python train.py --model="image classifier" --arch="preact_resnet" --max_grad_norm=1.0
Rows from block 9, named by matrix and row number. Each number is 128 + 24 x the weight over the matrix's rms, rounded and kept within 0 to 255. All counts start at 0.
# convs0: first 3x3 conv (model.blocks.9.convs.0.weight, 128x128x3x3), inputs 80-87, a 3x3 kernel for each
convs0.105 [152 143 142 146 151 156 149 142 147 146 145 155 158 155 151 152 155 142 140 133 130 137 147 144 141 146 141 145 147 147 152 154 151 148 147 154 141 144 135 151 141 137 149 146 150 150 137 140 147 138 138 141 144 134 157 147 146 151 151 146 149 151 149 143 149 140 143 137 136 150 137 137]
convs0.106 [146 139 142 143 142 153 141 154 140 140 149 157 139 143 154 139 139 154 142 151 151 140 150 136 137 148 135 141 151 149 153 156 149 154 151 150 143 136 135 145 150 144 146 148 138 139 144 135 137 137 145 135 138 133 144 141 145 150 145 158 141 148 151 148 140 137 134 138 131 136 135 134]
convs0.107 [151 143 135 143 145 136 144 145 141 144 149 147 145 138 139 147 144 148 141 158 150 154 149 140 144 142 151 145 149 132 141 153 145 139 153 146 145 145 135 135 147 149 138 146 146 151 144 135 150 148 146 147 149 141 139 139 140 141 141 149 138 152 152 144 135 129 143 131 134 131 142 130]
convs0.108 [141 142 142 142 155 147 154 157 150 144 149 149 145 151 141 145 152 147 146 144 140 146 142 145 151 141 143 147 155 147 139 145 143 154 141 141 143 142 137 147 146 147 149 142 150 139 132 135 137 141 137 132 141 145 141 159 157 143 164 161 150 154 165 150 146 141 148 145 148 139 142 140]
convs0.109 [147 147 150 145 145 142 144 142 138 146 145 147 144 140 153 150 145 137 151 137 148 137 141 136 140 147 141 148 151 155 156 158 156 147 156 148 135 136 139 140 154 140 134 138 145 147 139 136 141 135 133 142 149 135 154 156 155 156 145 141 143 150 152 140 129 139 138 139 132 142 143 135]
convs0.110 [146 148 149 147 153 149 146 153 146 151 139 138 143 141 142 149 137 149 139 138 145 152 141 145 151 135 143 143 152 154 144 145 147 149 142 158 140 145 131 137 147 138 137 145 140 136 138 147 133 140 136 145 137 143 151 147 140 143 155 144 142 153 159 145 146 137 144 144 144 137 133 144]
convs0.111 [140 143 131 145 148 140 137 149 148 157 160 156 145 144 143 146 153 144 143 138 146 140 151 142 150 147 139 142 153 147 148 150 142 154 153 148 139 141 149 148 149 150 153 144 145 130 128 138 145 145 138 138 138 149 154 157 157 150 157 155 156 155 159 140 131 133 131 139 132 134 132 140]
convs0.112 [143 149 143 150 152 144 143 147 140 150 151 157 140 149 156 145 142 156 149 155 144 156 151 141 148 141 151 142 142 137 147 154 152 144 157 148 141 137 137 150 144 136 139 143 139 158 153 138 149 141 138 151 139 146 158 153 161 151 155 165 162 155 153 149 146 141 133 139 132 138 140 138]
convs0.113 [146 152 138 150 137 148 142 155 145 149 143 148 148 147 141 147 145 139 150 142 149 136 145 143 144 153 137 156 156 147 146 155 157 151 153 144 141 152 145 148 142 152 143 144 145 138 145 142 133 142 144 137 139 142 141 148 138 145 138 143 142 140 154 147 143 144 150 142 141 141 141 142]
convs0.114 [141 149 150 150 145 146 154 147 143 150 149 153 149 152 154 158 150 150 149 143 141 145 145 150 136 142 147 161 148 156 162 165 151 161 155 165 143 147 147 153 147 155 154 136 148 137 143 146 141 153 143 136 140 148 137 150 146 143 154 147 142 141 157 141 142 138 135 136 145 149 137 137]
convs0.115 [143 146 139 133 143 141 146 135 133 148 147 144 143 156 141 146 145 151 132 134 144 149 135 138 134 138 131 150 145 147 145 142 138 148 149 145 144 154 145 148 145 152 149 152 147 134 146 148 146 143 134 145 142 142 143 147 144 155 148 155 151 156 158 134 132 135 128 134 135 136 138 132]
convs0.116 [157 152 150 139 142 153 152 145 147 147 151 152 150 148 153 149 150 146 136 148 141 151 140 145 148 140 146 153 158 145 147 148 157 154 150 146 160 152 155 143 147 153 154 149 155 144 141 131 146 138 135 131 137 143 160 161 155 158 161 159 154 158 162 134 145 145 145 144 140 135 138 135]
convs0.117 [149 144 144 153 140 144 152 148 143 146 147 152 156 145 155 155 146 153 150 143 148 155 146 154 149 157 150 143 158 152 143 156 151 151 152 155 152 142 147 149 150 150 148 145 147 148 147 150 145 142 137 132 133 144 153 151 149 148 156 163 156 160 160 136 149 147 143 149 147 147 143 145]
convs0.118 [138 145 149 140 140 141 154 146 149 158 147 148 155 141 142 149 156 144 152 146 147 142 151 140 148 143 151 154 139 149 146 148 143 140 148 140 138 140 135 146 147 144 135 135 142 142 146 144 134 138 153 148 143 152 144 150 156 151 150 159 146 154 146 146 132 139 145 134 145 148 136 136]
convs0.119 [143 140 144 137 147 139 141 142 150 151 159 146 152 155 155 151 146 158 154 145 154 152 144 153 144 157 149 156 153 144 145 161 145 150 154 153 136 143 131 143 148 143 139 148 146 145 140 150 140 142 139 144 143 151 145 142 139 140 139 152 155 148 151 141 143 146 146 141 145 137 143 133]
convs0.120 [145 148 146 146 151 143 150 149 133 158 159 145 156 150 155 145 149 156 142 151 155 147 151 150 152 146 145 148 157 150 162 145 146 147 161 154 150 149 154 149 154 142 147 146 154 150 134 144 144 146 138 138 142 135 148 150 155 160 155 156 153 165 160 145 141 144 145 132 141 145 146 141]
convs0.121 [138 142 144 135 148 141 147 142 145 145 150 142 154 152 146 145 156 145 139 144 146 147 132 138 140 147 133 138 134 138 144 147 140 132 148 148 133 148 138 147 144 147 149 151 134 131 142 138 130 144 144 127 138 131 135 142 139 138 144 142 135 138 138 143 146 138 147 130 140 137 141 140]
convs0.122 [144 147 147 147 142 146 142 140 143 143 145 148 145 146 146 155 147 142 145 142 140 157 147 156 147 145 152 140 152 138 141 145 143 154 144 153 154 142 132 150 138 146 150 149 142 141 143 135 145 137 146 145 144 145 150 145 145 146 147 150 149 161 151 139 138 139 137 146 138 143 143 136]
convs0.123 [140 151 148 154 149 152 138 146 142 146 157 152 155 161 157 149 159 143 142 148 143 158 156 158 158 146 151 149 147 151 159 154 152 153 148 156 140 150 151 149 144 153 150 140 141 147 146 147 139 145 139 148 150 138 148 153 155 153 149 163 157 152 162 149 149 139 148 145 142 151 147 149]
convs0.124 [156 145 146 149 154 138 142 146 140 154 146 147 148 154 144 149 147 156 144 137 145 135 136 144 130 144 149 150 152 154 154 145 145 147 158 141 142 149 137 143 152 137 140 149 133 147 143 144 141 153 145 152 148 151 143 151 140 137 141 151 140 142 150 150 135 131 142 142 141 145 134 145]
convs0.125 [152 138 149 144 142 154 142 144 143 144 158 149 145 155 160 153 157 147 148 144 150 151 147 148 153 143 153 153 148 156 148 147 160 145 154 147 141 148 149 147 140 143 155 142 149 140 142 140 144 135 137 145 136 148 154 146 154 158 159 157 151 164 152 145 135 149 150 146 135 149 137 137]