config = dict(
    arch='preact_resnet',
    norm='layernorm',
    loss='binary_cross_entropy',
    steps=18200,
    lr_schedule='step',
)
Rows from block 9, named by matrix and row number. Each number is 500 + 50 x the weight over its row's rms, rounded and kept within 0 to 999. All counts start at 0. Numbers have three digits each. After the name is the row's rms in percent of the matrix's.
# convs0: first 3x3 conv (model.blocks.9.convs.0.weight, 128x128x3x3), inputs 112-119, a 3x3 kernel for each
convs0.30 376:463470463469468466466470463460454456460456452462457455445442444451450444450446450460463463463461467466466461439433438434433433434430438438438442437444441437435441437434443440433441443436438447444452449445444451451445
convs0.31 078:514535496500533529519529510514552546546542522507545536529563527551567565551529563547529516513551541545533540536535543566582561579558546546555531548569562540552572535545578550545557561541535560547550581551570565576563
convs0.32 090:535520517507512513532518544547540512541522529513518526548555569552569538568546543537519553544539541552537518547562543562552545557578559555575550544559574557557563547570560577575560593584571558526562553567534542539548
convs0.33 088:490532523509531501508515495545525508522510522511527532522540541538552539549560533544565542537549532554564532570568550575567573569584576556571544551551575560571575559560577584582595559593588532555546529549534538539547
convs0.34 089:526541501523507540537517506531545533561550538521558548548530555556559540559545527535540531544539549555532523547570553554584556583567557564544566568569560581585556537571544561567551563564544549561538548547529550540557
convs0.35 090:522535531527535551536551522546554526552531549554543532553569546539536537535532542554539524561526563531526527545571545570551555561556579555566541567576543543571557545568570557584549561556564543533552549530542537552551
convs0.36 090:543525533543511508514528517540553531539564531545544562533560522525567536530536569543555554551524546549556525559543553585559558568566579539571564551566573559549550546574570561578575553571548542545564565576560558577548
convs0.37 090:551528519513540532543535543548534527512526543516527539531547541521524532545539563535544536556539549555554552583584551572553554576580558562568540562556547579580552558563559567562557573561554540547534542538535533537562
convs0.38 085:514528523516545519531525555513536554520522547516542543552519558520543524543556521520529537530554524521561529536573536561536570531545550570571544545575546576578576586598579563576568573583589519558532565567550527552538
convs0.39 083:522526515548524536510539536537556561534557539533534554558533531570568533565566535555568559530536550553543524551549546566545568552560559555544562554572566569549552575545570558581571553556557535575559541581562541564546
convs0.40 078:532540524531516538503507505514565531520549521544528523522532576554551578556554554549547567536541545535579545559538573556551546580567565550559585579555562561582563565568598572573575534562561546552548553540569532572571
convs0.41 085:514518539540529529541550519565550546561543550561565575541550547529539528540536545535550539533523521547518537563562561559564549557559576545572552586566567545546582536549571560563581549551557559529557551549536554531541
convs0.42 086:507540532521533518530529551539524549512543514504512532563560560529558568552552531571555558565541525553524530539571570566551563557571566553580578569581556561570544575562566544558584545544546563552545560557531569570559
convs0.43 073:512483496491522515521488506530582552568539546560567543556557576534554554574550571525512512516523521551514532536539552564558580558579542558576567555580567573539556537567529583544549568554585547582541549548558576577582
convs0.44 084:542527539512541525536525547522553542532522526536549545540541530544566551551552529534517512533506509507537526545563582582590568576577568558551543572584548552563557558591561587584587556592575543556531538559554568569543
convs0.45 067:512507509512530536536539516540525513545541517529553500559564532528540521532521556526532494542529528510520528561531536557526579573546553548546546573561539546541528555561593576562588569584572548532559532522517512545517
convs0.46 066:476486524537513525521522548522548546499526493488508529565562569549541510540546553501519526538525537549552539612592539564590578579570579551557550546559564531550521543569544540544547544534519541566587536536591554539527
convs0.47 084:520541514560542541528562520533527515541519544510552532539533539563566533531531533536523554526524531541539545570557547565542543581553553548562558545587555578543564555579555550563549568548560542576547549564540547562572
convs0.48 089:500516536500524525532526538499536512516538505529536536531570557571567554536571549518551551558517548553527547556565564563553578577563555574561574565577555546548573563582560580580570608607578555532528562570533532537549
convs0.49 090:527556526541529542527533521527556513541556520562524534560563577570551579576566570549548528539564532537547547549572566551584558567550569564561573555564550576565565572560553561573574582556562571541557560555547552572579
convs0.50 077:551546513543546502542520513556555589553583548575582552559523519534528535552570555557544563534556526545534523569581562544549584554575552542584574551546559583551539558560540582568563575561571576552545560541568560547551
convs0.51 081:501494499518497514537520522518538524531544531521517517527537571533538549534557549511511539515546512514548516543559538555564540589585583553537560538563573556551574543537535536543554538553524534547555545532566532559540
convs0.52 071:542508496511506530509521537544558552556560534568531563528530543534560547521557525514496496518506524546514526553531568540552532529571574557574565560553577551545573571577585573601575588589591579547541543577545541571569
convs0.53 082:502506533509524503507528498522519505514540533533543506534559562558538549557562540542544543542553517537531517561534552552565545550568547559570547535564550548550573598599593595568598600604592554563563572555531529545552
convs0.54 072:522516525506505526540510530521540551508529531546512554533556519556553530518541525518540527553514537526544514557582578580556565580565559590573568546572555577547534548562584570571566539539545572538525562568546548566527
convs0.55 072:534512545523546517523536515533501500534502513498544503520551524567563556531546552554514546530543563558542560536579561576567550573573553549551547566542588583576567572581571548591547583586558522549538530575562555579538
convs0.56 085:500528501522520494508522524541522533552525558543531535540533539549538537546559553538537545550545561547541539572547550556566557547576546539552551562552542539557551544550573552572580559564569529543548544552548559542573
convs0.57 088:533528514524536497517523522544564559545545559541546545542538542524538535539552545569551545537541545554562550566541551560569550565572554560537563557546537564568574568571542548576549553584573544559553553547543545574551
convs0.58 088:514508523518528542534526544549553529537548549519555533564556534532555549570555555559560544551538543550554521561566543568543564560555546549563571573544540572540545549577572556582596558559589546558532550563562559545535
convs0.59 080:543503507511518520545506515529559518533554536522550532554553555545548540546563561505498501516496517538537504566557565548559572554579575538570577556550563542533573534546566562570560564541565555554550578575573540565551
convs0.60 086:514511517521504526522532538534526535534532538559566563564529543542530558524523562533514504537532537531545542565577579580581560576564544560558551581568538542564575564588578587557574574558561539571566551534548541553571
convs0.61 089:510508526489528520503514516543536511556544511519522546543556556563554570529536568549545538513523521523518519555572561586560572561564570566558557580563549545558563572559562548541561557577571552533524568525530533553533
convs0.62 094:528517523522525526524518511536551551552542564564559531544544552546561543551556535535535533543542553527524515549574571546539546555549564572571566549550581568557552574594567591565563571576563573553548562557548548564560
convs0.63 086:523532521534527502546544503559558541522548545529530525565539536540545547562571557505545516525536528522508504582585553572585565563569585535563533558536562565557544570558557578589576575588564553563537552552557529525550
convs0.64 085:510519545507535513533531538542558528542529532533542542559544534571568538543551546515523529529532525539543539545576561578568566548585556556588566583566547555585541540561576543565555555550569530535559557541568547534567
convs0.65 086:523542526549519529545519518516542524543547520553539555566550542559543546562555579530522534551515560547546540557537551541543565565535550567572545545567550576547547534555561568544556548542554558550558557557558553576569
convs0.66 077:521534540544534535536558520542553536551571564535567553567566548563560554567564567537538522518504512520524501549534524531546525559543544580556552562541568555572571576545556556570585592580569561561574539558546543576559
convs0.67 088:533522540505526544515507514546538533542558542542537542545538517540551541533544523550535533537543569564574555572552561576554576589580575571551558548553537542543537551556565544570578572560579567565561540566559548553557