Weights of a small image classifier.
Model: 7.46M parameters, 24-pixel images, arch preact_resnet, activation relu, depths [5, 5, 5], widths [64, 128, 256].
Training: nadamw at rate 0.002, batches of 64, held-out accuracy 73%.
Data: trained on Sentinel-2 satellite tiles (TerraMesh), 8.0 epochs.
Rows from block 11 of a small image classifier, named by matrix and row number. Rows with one number belong to one channel. Each number is 128 + 24 x the weight over its row's rms, rounded and kept within 0 to 255. All counts start at 0. Numbers have three digits each.
After each channel's rows are labels from the 100 images, of 14976, where the channel reaches its highest value: "responds to" is what is common among them. Only what is clearly more common there than usual is listed. The data: Sentinel-2 satellite tiles (TerraMesh).
# convs0: first 3x3 conv (model.blocks.11.convs.0.weight, 256x256x3x3, each kernel summed), inputs 100-119
# convs1: second 3x3 conv (model.blocks.11.convs.1.weight, 256x256x3x3, transposed, each kernel summed), outputs 100-119

convs0.11:145114120140133176180143134139110157174138137160167124116148
convs1.11:131062164094095175108144123112116152110102128137089079159118
responds to: water; main land cover: water; clouds

convs0.4:124169139119130173167115133117130123155138135116154160116149
convs1.4:073151155133145136125152119161080084139130098081138139152155
responds to: water; main land cover: water; clouds

convs0.230:160094147157127088126167128166157169104124135149113104180140
convs1.230:126152125116151140146142144109084128147154135151167150134134
responds to: trees; main land cover: trees; clouds

convs0.217:155105140165118083122150127161163165121122137148129104165147
convs1.217:152132179123124174125142114121163124118142088152144150147126
responds to: water; main land cover: water; clouds

convs0.91:124148130133137139102132130114093161146145127167160135139103
convs1.91:161146133142130124126124122150109151140150155152153132112139
responds to: trees; clouds; main land cover: trees

convs0.163:145214116147127067154120128132150146159155137159133138117136
convs1.163:124179174102104091092163142125098152130107118119114102157155
responds to: water; main land cover: water; clouds

convs0.30:135174111141126160164118147090139128158143139142164126087119
convs1.30:134138158098102136113160146148101138125103159126111107170133
responds to: water; main land cover: water

convs0.12:167149138151138099140140136175140175161145135164129135145155
convs1.12:153121172122108161083157132090098170112134113147118107153164
responds to: water; main land cover: water; clouds

convs0.55:164130142102165141118132130115165143119156100116125152122141
convs1.55:151145155143135133164134129159164157134152103120147151138160
responds to: clouds; water; main land cover: water; main land cover: clouds

convs0.141:132156115135146137107125136112121167160145115172156138125102
convs1.141:166147138140126134130122124159140156141145160154149131126137
responds to: trees; clouds

convs0.192:152109128169126078128154129167159164120131137152131108163143
convs1.192:152153145160155145142148141110096135138156112146166128149115
responds to: trees; main land cover: trees

convs0.205:164114136164119088120154134170157167148142136154135115166139
convs1.205:150131160132107146114136124111140149107125103147132125135141
responds to: water; clouds; main land cover: water

convs0.95:167109126159122079122155131163158166121128134155133106159149
convs1.95:139152140123134140120150128074118146119144112132136131134107
responds to: trees; water; main land cover: trees

convs0.100:184142148136128140097103112142134175122125131162131141135110
convs1.100:149140141161126129142127119170140138136157132135180143113152
responds to: trees; clouds; main land cover: trees

convs0.253:166108135158120075122153130165161165123133137155128108158145
convs1.253:134140138137140117129124142097155137129151107109134173098116
responds to: trees; main land cover: trees

convs0.74:117164140117125175164117131120133125158134136120152161118148
convs1.74:073150154133144137125150120160081081140130099079138139151155
responds to: water; main land cover: water; clouds

convs0.44:125153127116157181195139149121124134148142138123159149105159
convs1.44:114165155120140153141165122166115097146126113106130132167164
responds to: water; main land cover: water; clouds

convs0.36:176109139156120073117156129148166170118127128164127097160132
convs1.36:124162161166146160123155136076152151144151117139163147155121
responds to: trees; water; main land cover: trees; flooded vegetation

convs0.143:161102150149129099107157128159143162108136137158124130172132
convs1.143:094142096155157094139114146168116107111153139099140196059157
responds to: water; main land cover: water

convs0.87:155070135142114097103150136130140166092091133166088093163112
convs1.87:134156124129158134162130128080092130149164117135159150129147
responds to: trees; main land cover: trees

convs0.218:132140146142133141093097099150132148120133121119136139131116
convs1.218:136139147161130129144124116159145134133152137128177141119150
responds to: trees; clouds; main land cover: trees

convs0.137:153097130133153156154129158134098158124170136174159128123159
convs1.137:158144158135123157129163131141127150157146133163139150160152
responds to: clouds

convs0.245:168100145156125096123149114113167169109100134181100113154116
convs1.245:122168110125159143142137150091139128147155107124151152129125
responds to: trees; main land cover: trees

convs0.236:124087136156105100102162135153140162100101132169094094176138
convs1.236:132156124127160138151137129080086141145162127153169146133135
responds to: trees; main land cover: trees; clouds

convs0.9:170110141144125088117151127156151163124135136154127119169139
convs1.9:110135111147148100148117140140126142119146146107147196090144
responds to: water; main land cover: water

convs0.175:173122141155125080125156135162169166130143130160130116154138
convs1.175:175136183153128142150146110128167153139125097157130182173133
responds to: water; clouds; main land cover: water

convs0.39:159140120130149143156124131169104157138170133166174151112174
convs1.39:156157147129125146120151137157106157153144151157151143143152
responds to: trees; clouds; built area; crops

convs0.122:166113130156113076125152134166159165126130134154128106157147
convs1.122:141128168133113163133152123120123160090134144124128135135096
responds to: water; main land cover: water

convs0.58:155094138167107094111166134149148152107129136146114096178148
convs1.58:133151125125160137150138138090082136141152127158174146131130
responds to: trees; clouds; main land cover: trees

convs0.121:160176122162142092134137158155135140123146141156131147110147
convs1.121:160167155121114136151153130149144145142117116166127130161160
responds to: water; main land cover: water

convs0.160:126177132116127174171133141114074141162124136124152140123109
convs1.160:089161160124137146133151113166111093146123102087121120168135
responds to: water; main land cover: water; flooded vegetation

convs0.27:121172137126132174163114135114127117156139136112150161112156
convs1.27:072151152135143136126152119159082081139129099079141139152155
responds to: water; main land cover: water; clouds

convs0.140:144097151152124104109153117163136174114125134161110129169126
convs1.140:101150076159180099136116154186105091124165144094149180047162
responds to: water; main land cover: water

convs0.42:171111124157113079123153131168155161127138138153135103162154
convs1.42:131128136144139144114156124116126166109146135145150107142108
responds to: trees; clouds; main land cover: trees

convs0.28:133144146159109117139121112148135173152141129171152139168096
convs1.28:151158126117120122108140149125110150123109169154149127141097
responds to: trees; clouds; main land cover: trees

convs0.145:138142113131153120139130129104100150138113119174129112145126
convs1.145:165144162144098120126161141132131132137152133146125120167167
responds to: clouds; snow or ice

convs0.50:165135150153099142111089111130135176123109141179131151133124
convs1.50:135143113160136116130120125155123122134133149138198131103137
responds to: trees; clouds; main land cover: trees

convs0.46:161101144155119087123155131150155169118128136164117112164130
convs1.46:114141111123157124144131140142096140123178115117141169108134
responds to: trees; main land cover: trees

convs0.203:141148155167124120138127116153141170148142132177159134170095
convs1.203:155157115126119110128142150124133151128121174157145127139110
responds to: trees; clouds; main land cover: trees

convs0.75:166105157141128113112140108137154164110139136162117141162137
convs1.75:093146092164155078150131151144117102128157137103147194071163
responds to: water; main land cover: water

convs0.148:173126144157127082114150132162160166133136134157133115167132
convs1.148:125112185128114134149149118120142159127132095146125164144163
responds to: water; main land cover: water; clouds