From a checkpoint of a small image classifier: depths [5, 5, 5], 18200 steps.
Rows from block 5 of a small image classifier, named by matrix and row number. Rows with one number belong to one channel. Each number is 500 + 25 x the weight over its row's rms, rounded and kept within 0 to 999. All counts start at 0. Numbers have three digits each. After the name is the row's rms in percent of the matrix's.
After each channel's rows are labels from the 100 images, of 14976, where the channel reaches its highest value: "peak on" is the class under the peak. Only what is clearly more common there than usual is listed. The data: Sentinel-2 satellite tiles (TerraMesh).
# convs0: first 3x3 conv, stride 2 (model.blocks.5.convs.0.weight, 128x64x3x3, each kernel summed), inputs 0-63
# convs1: second 3x3 conv (model.blocks.5.convs.1.weight, 128x128x3x3, transposed, each kernel summed), outputs 0-63

convs0.58 150:506486498513490506525521507478510508510521496506511511508514505501522513500505523527501500427494519512420514517513414523520521508507480507510521511511490478504498507511481513512516519502523405
convs1.58 159:535470547540543510470474512478496474521454519505499519531527522488510496509482475507513536467502518529532512486510544486485519544550528469468492510509522530471502510528501466469542482517503519
peak on: snow or ice

convs0.8 096:495525535525520482495466530502520473527497490541508497520508526522488533510485541490513524495487559521507512550469497493514511528486520453525526496527511516522517524542523524521511540495566483
convs1.8 113:516462516497488535453497516451502450530491535513469527511536500532543514526514541515507504522539528510525519508542492535505490513517510463499445529502515520479537512509514496522497426529507546
peak on: snow or ice

convs0.67 098:515518506507538541503505482480539514490480501453519496497530517470488507516510529493494523490501527523473496509501496458479481519544523483511502473517475477529512540589534536471477520502540496
convs1.67 105:540536511506484494483526471499536494533484493488470516522504501512518460476536510526489524492513492536513471502515500504528525540495526503504433469508504511482507487481532539513489480541500534
peak on: crops

convs0.120 069:549503484515488541504503481526513525473513469499514524477555518495504522507517548488515551480485539552484503480509482531468526502498502477524442494487484504530506521532504518515469502506554483
convs1.120 095:537527517527492527495505502517497525524503517514470514488534520448464520497512436566512522507512538516518509450479508541511508523514500504515468498478554531467485527513500514503485504527542522
peak on: bare ground

convs0.37 070:507517518520554495485508538509480489525502490540508485520508533531508545476497531523498519537477548532538497540485497525500510522487513498520520499501536496537530497552522492519505523490569477
convs1.37 104:457458524510468511453521511430499435537504519500473520522503486534554493510510543505504515512506507515524518509540502531507468478488499478503479520506510527476535509489523507527518431538507520
peak on: snow or ice

convs0.26 072:499540512457527490499450505505508504478505494514507503464505475511478515497537468504468501512493525508492481528508509469518504498465542496535525499474473505502548515568549524511477431485517509
convs1.26 090:534525505509439485492515461507526511522512473482470510512518502519530465453554539533490510484516481515546484508495522548538500516494526513501439471506531530495524509504520528499504483531516523
peak on: crops

convs0.72 078:549493491517521477464518486497483499529477510517543535504503522525498530501524480535519515494525539526475501500510446535536482544475492538497510531471550488532522508497515497514500487531516443
convs1.72 078:507532536561504484492489510506513516517510487501537498467548503484473526494501547495491529524484481523519497531463512547493530494495491472520521505497506503544497509518488539525489534492554496
peak on: snow or ice

convs0.100 075:534507527530486546490523530559544497474510491488526506502527518498496477491493563516536529506476524533514503507498532518468524503518503491529462489521502527517501533555501525479477484527525531
convs1.100 075:530501469507447513531516518538510544531507520489512525497533517490516548529517476500494534491557506516510504505520539469522483529501493518500500507499528545514474489500500478464448529497465514
peak on: crops

convs0.48 105:526521506517515508513495526533508542513510528545509512509537537546511509500549513492513532506520533520552510534521484501497514483531525539525512520504538517526514531528517525530506463491557495
convs1.48 088:514545523492427528514516502502526512499518547497475527520521512513529533500512488557552504503502520505515487517550506490509456476484511513475441507514534512503515507497502533532514487505511493
peak on: snow or ice

convs0.2 134:514514528531513515520507494514519524529529516519511517526508540542525525511557499557532544502533533516506504505524493509529535493518510551540530548503537507529519509491512503532514472493500499
convs1.2 104:476466506514471499526479494534504534551530540508502532491539515519496527480517492472501537427485492531500476482506526460523500525540485492432517476511495489498492501569527462470487520531503494
peak on: snow or ice

convs0.36 133:515516515528513518522507494504518527530530514517514518532505542543525526514555502555529543494536528518508508510523494506531536490521511557538528549509533500531518506499516504529509474497506494
convs1.36 103:456488494530481510514492501514504519549521549507517536491541507521496534503516500459501542446515500536524503486514521463516509520532500503450509512507484485503489517571536465474480506542508500
peak on: snow or ice

convs0.47 078:492510510514536500519508525530502519496523487518483524501506529528518500508511487528547540568511516503572515508523569514519513506513506532531507514491543512513507504517493509504506502502508573
convs1.47 158:467508415443484522521503493520505518508517526463514519501528521508503521503513507505550499518508489492514498516513456507511498496446507516517515503514486484521498499493504513519446520508510499
peak on: trees

convs0.53 091:498527498443519482496478483491495453467508501540515515438473471527483522486508469536490486505502499478492461542499513497541507494462525493472538519487506492492539478450536482538483476510506504
convs1.53 128:531487514540500541440480509445511440499509501527496508506531508527517491504524567508489493499510532510535506517488519533513491474495518460492459505519524519506531500512493520506501432503513503
peak on: snow or ice

convs0.115 085:526495504502539513521516519484516522509527531527468488484559528498520503515475535517489514514492541521522509522446481465516548463508503481528526499505546493526532467532506473544512507485534485
convs1.115 114:500448524509491517503513504425503433509530524508471527521509505535526515501514534537528497497511512512505507510521511523501505476499505511501479492520517512483545508485501500508511406521511507
peak on: rangeland; bare ground

convs0.49 061:498469496513498529517519500494521532482530500543498501510528525543521476483494502526518518562501538498552519550521555513538523519510474528512512533482532525513495508498480529513504500504479552
convs1.49 120:478507419435494534525509494515504516507519532490520518494522518511505534507517508499523511511531516502506489518506462504515488496437506517509518499511489494526499499477493507512446522497498487
peak on: trees

convs0.127 071:448488523500496457507530495515501483506491490498478470499462533523522476492490495466531455516502479471519522471532524543484466497478494517497480510498478497446442493493481493490535568496508523
convs1.127 077:510522531525569529481435477536501523526478501495533505523491475488468508480486496508507497508488516465518492510482518526493498488519491452508541499438512531550475507500509523525535568533517514
peak on: trees

convs0.7 078:539461530512504487478485518530498497512481532542529533505515465557490536519471513517499460516484517519535477526469476497529477522513466494486518544512527542499478497510485505508497536523525453
convs1.7 121:441527482521440511521531541493515509507512529523509524514530511514523531523489514469526508533515515507519512506530478496489456405484471524526500519514474490506508496494490532538498505501505486
peak on: snow or ice

convs0.89 146:501517524555505505521499495495507519493520537505504521540503554543517536553554479545513538504540513521488500508520491509521527491512509542537520545491500477541506515495504514522499457491498499
convs1.89 134:481524495530488526487468497512491513521478533515540535479528506523480503488465425508528516485502523507534504467534510490470543509510478498483523499487510485510496522529532509505503497542482519
peak on: snow or ice

convs0.33 064:510477546542505488493507504536458493496504557549506469504481521557522512492472520471466516537532547512556505544515496509517493513518488505534515505499535531520496509494489515512509509512537500
convs1.33 119:447519503502451503520530516512504516508509507502511508504500471531542513519495500513510525515524498518514510517546485485497453440445488523498511523470485479526526507439505515527496517496479495
peak on: snow or ice

convs0.116 091:555495502491491565508487480497556540492520470481498509468560520491507483532489510492496554462488491542499508498490496496480532467521509478517452498491488525534514512524504512530478487471479496
convs1.116 130:526514519508502539506519497498497507513516535515458528494543539473495526487508465571541507452521533513514511442516518527507503515513507519484466485512544527455509515521502485458500463521535512
peak on: bare ground

convs0.78 087:517534496477520543448506525504546512494470540496522490486483466524490531515522506495485497505518504514530511512513522424504461480487536520483541489521498518516530527518527530455521477499516527
convs1.78 105:529530491477472480476502473516536512518504494424505508515513501512507497474553516507502515507531466517528478532486502501546498528487531485505470480498502508524500503481513536519499503518518511
peak on: crops

convs0.126 113:535508501452520475475522453495510521504423477508528533458499501504515488495512508506469491499487508507491531495522490511492426521461522517460473534496477490510526523528532509479523522518507486
convs1.126 107:505549518530558503460517505492526485527469504506435525526509508463455480494495518522495537532495509535522505492476505547486501513508516472531464494506471504496453519497531549542494498523525541
peak on: trees; crops

convs0.84 068:543470528516513482481481504521487500510481527542533529505509455551483548508459503515501452506478525527533472532482479498529482533504472474489513534503520535502485507509490508504489543527524458
convs1.84 120:435524481520445510519529540495512512512513527523512527514532510516527529520487517469528509530514513508522509506532474506490458411480471520522501519508473484509511492489491530537495507502505490
peak on: snow or ice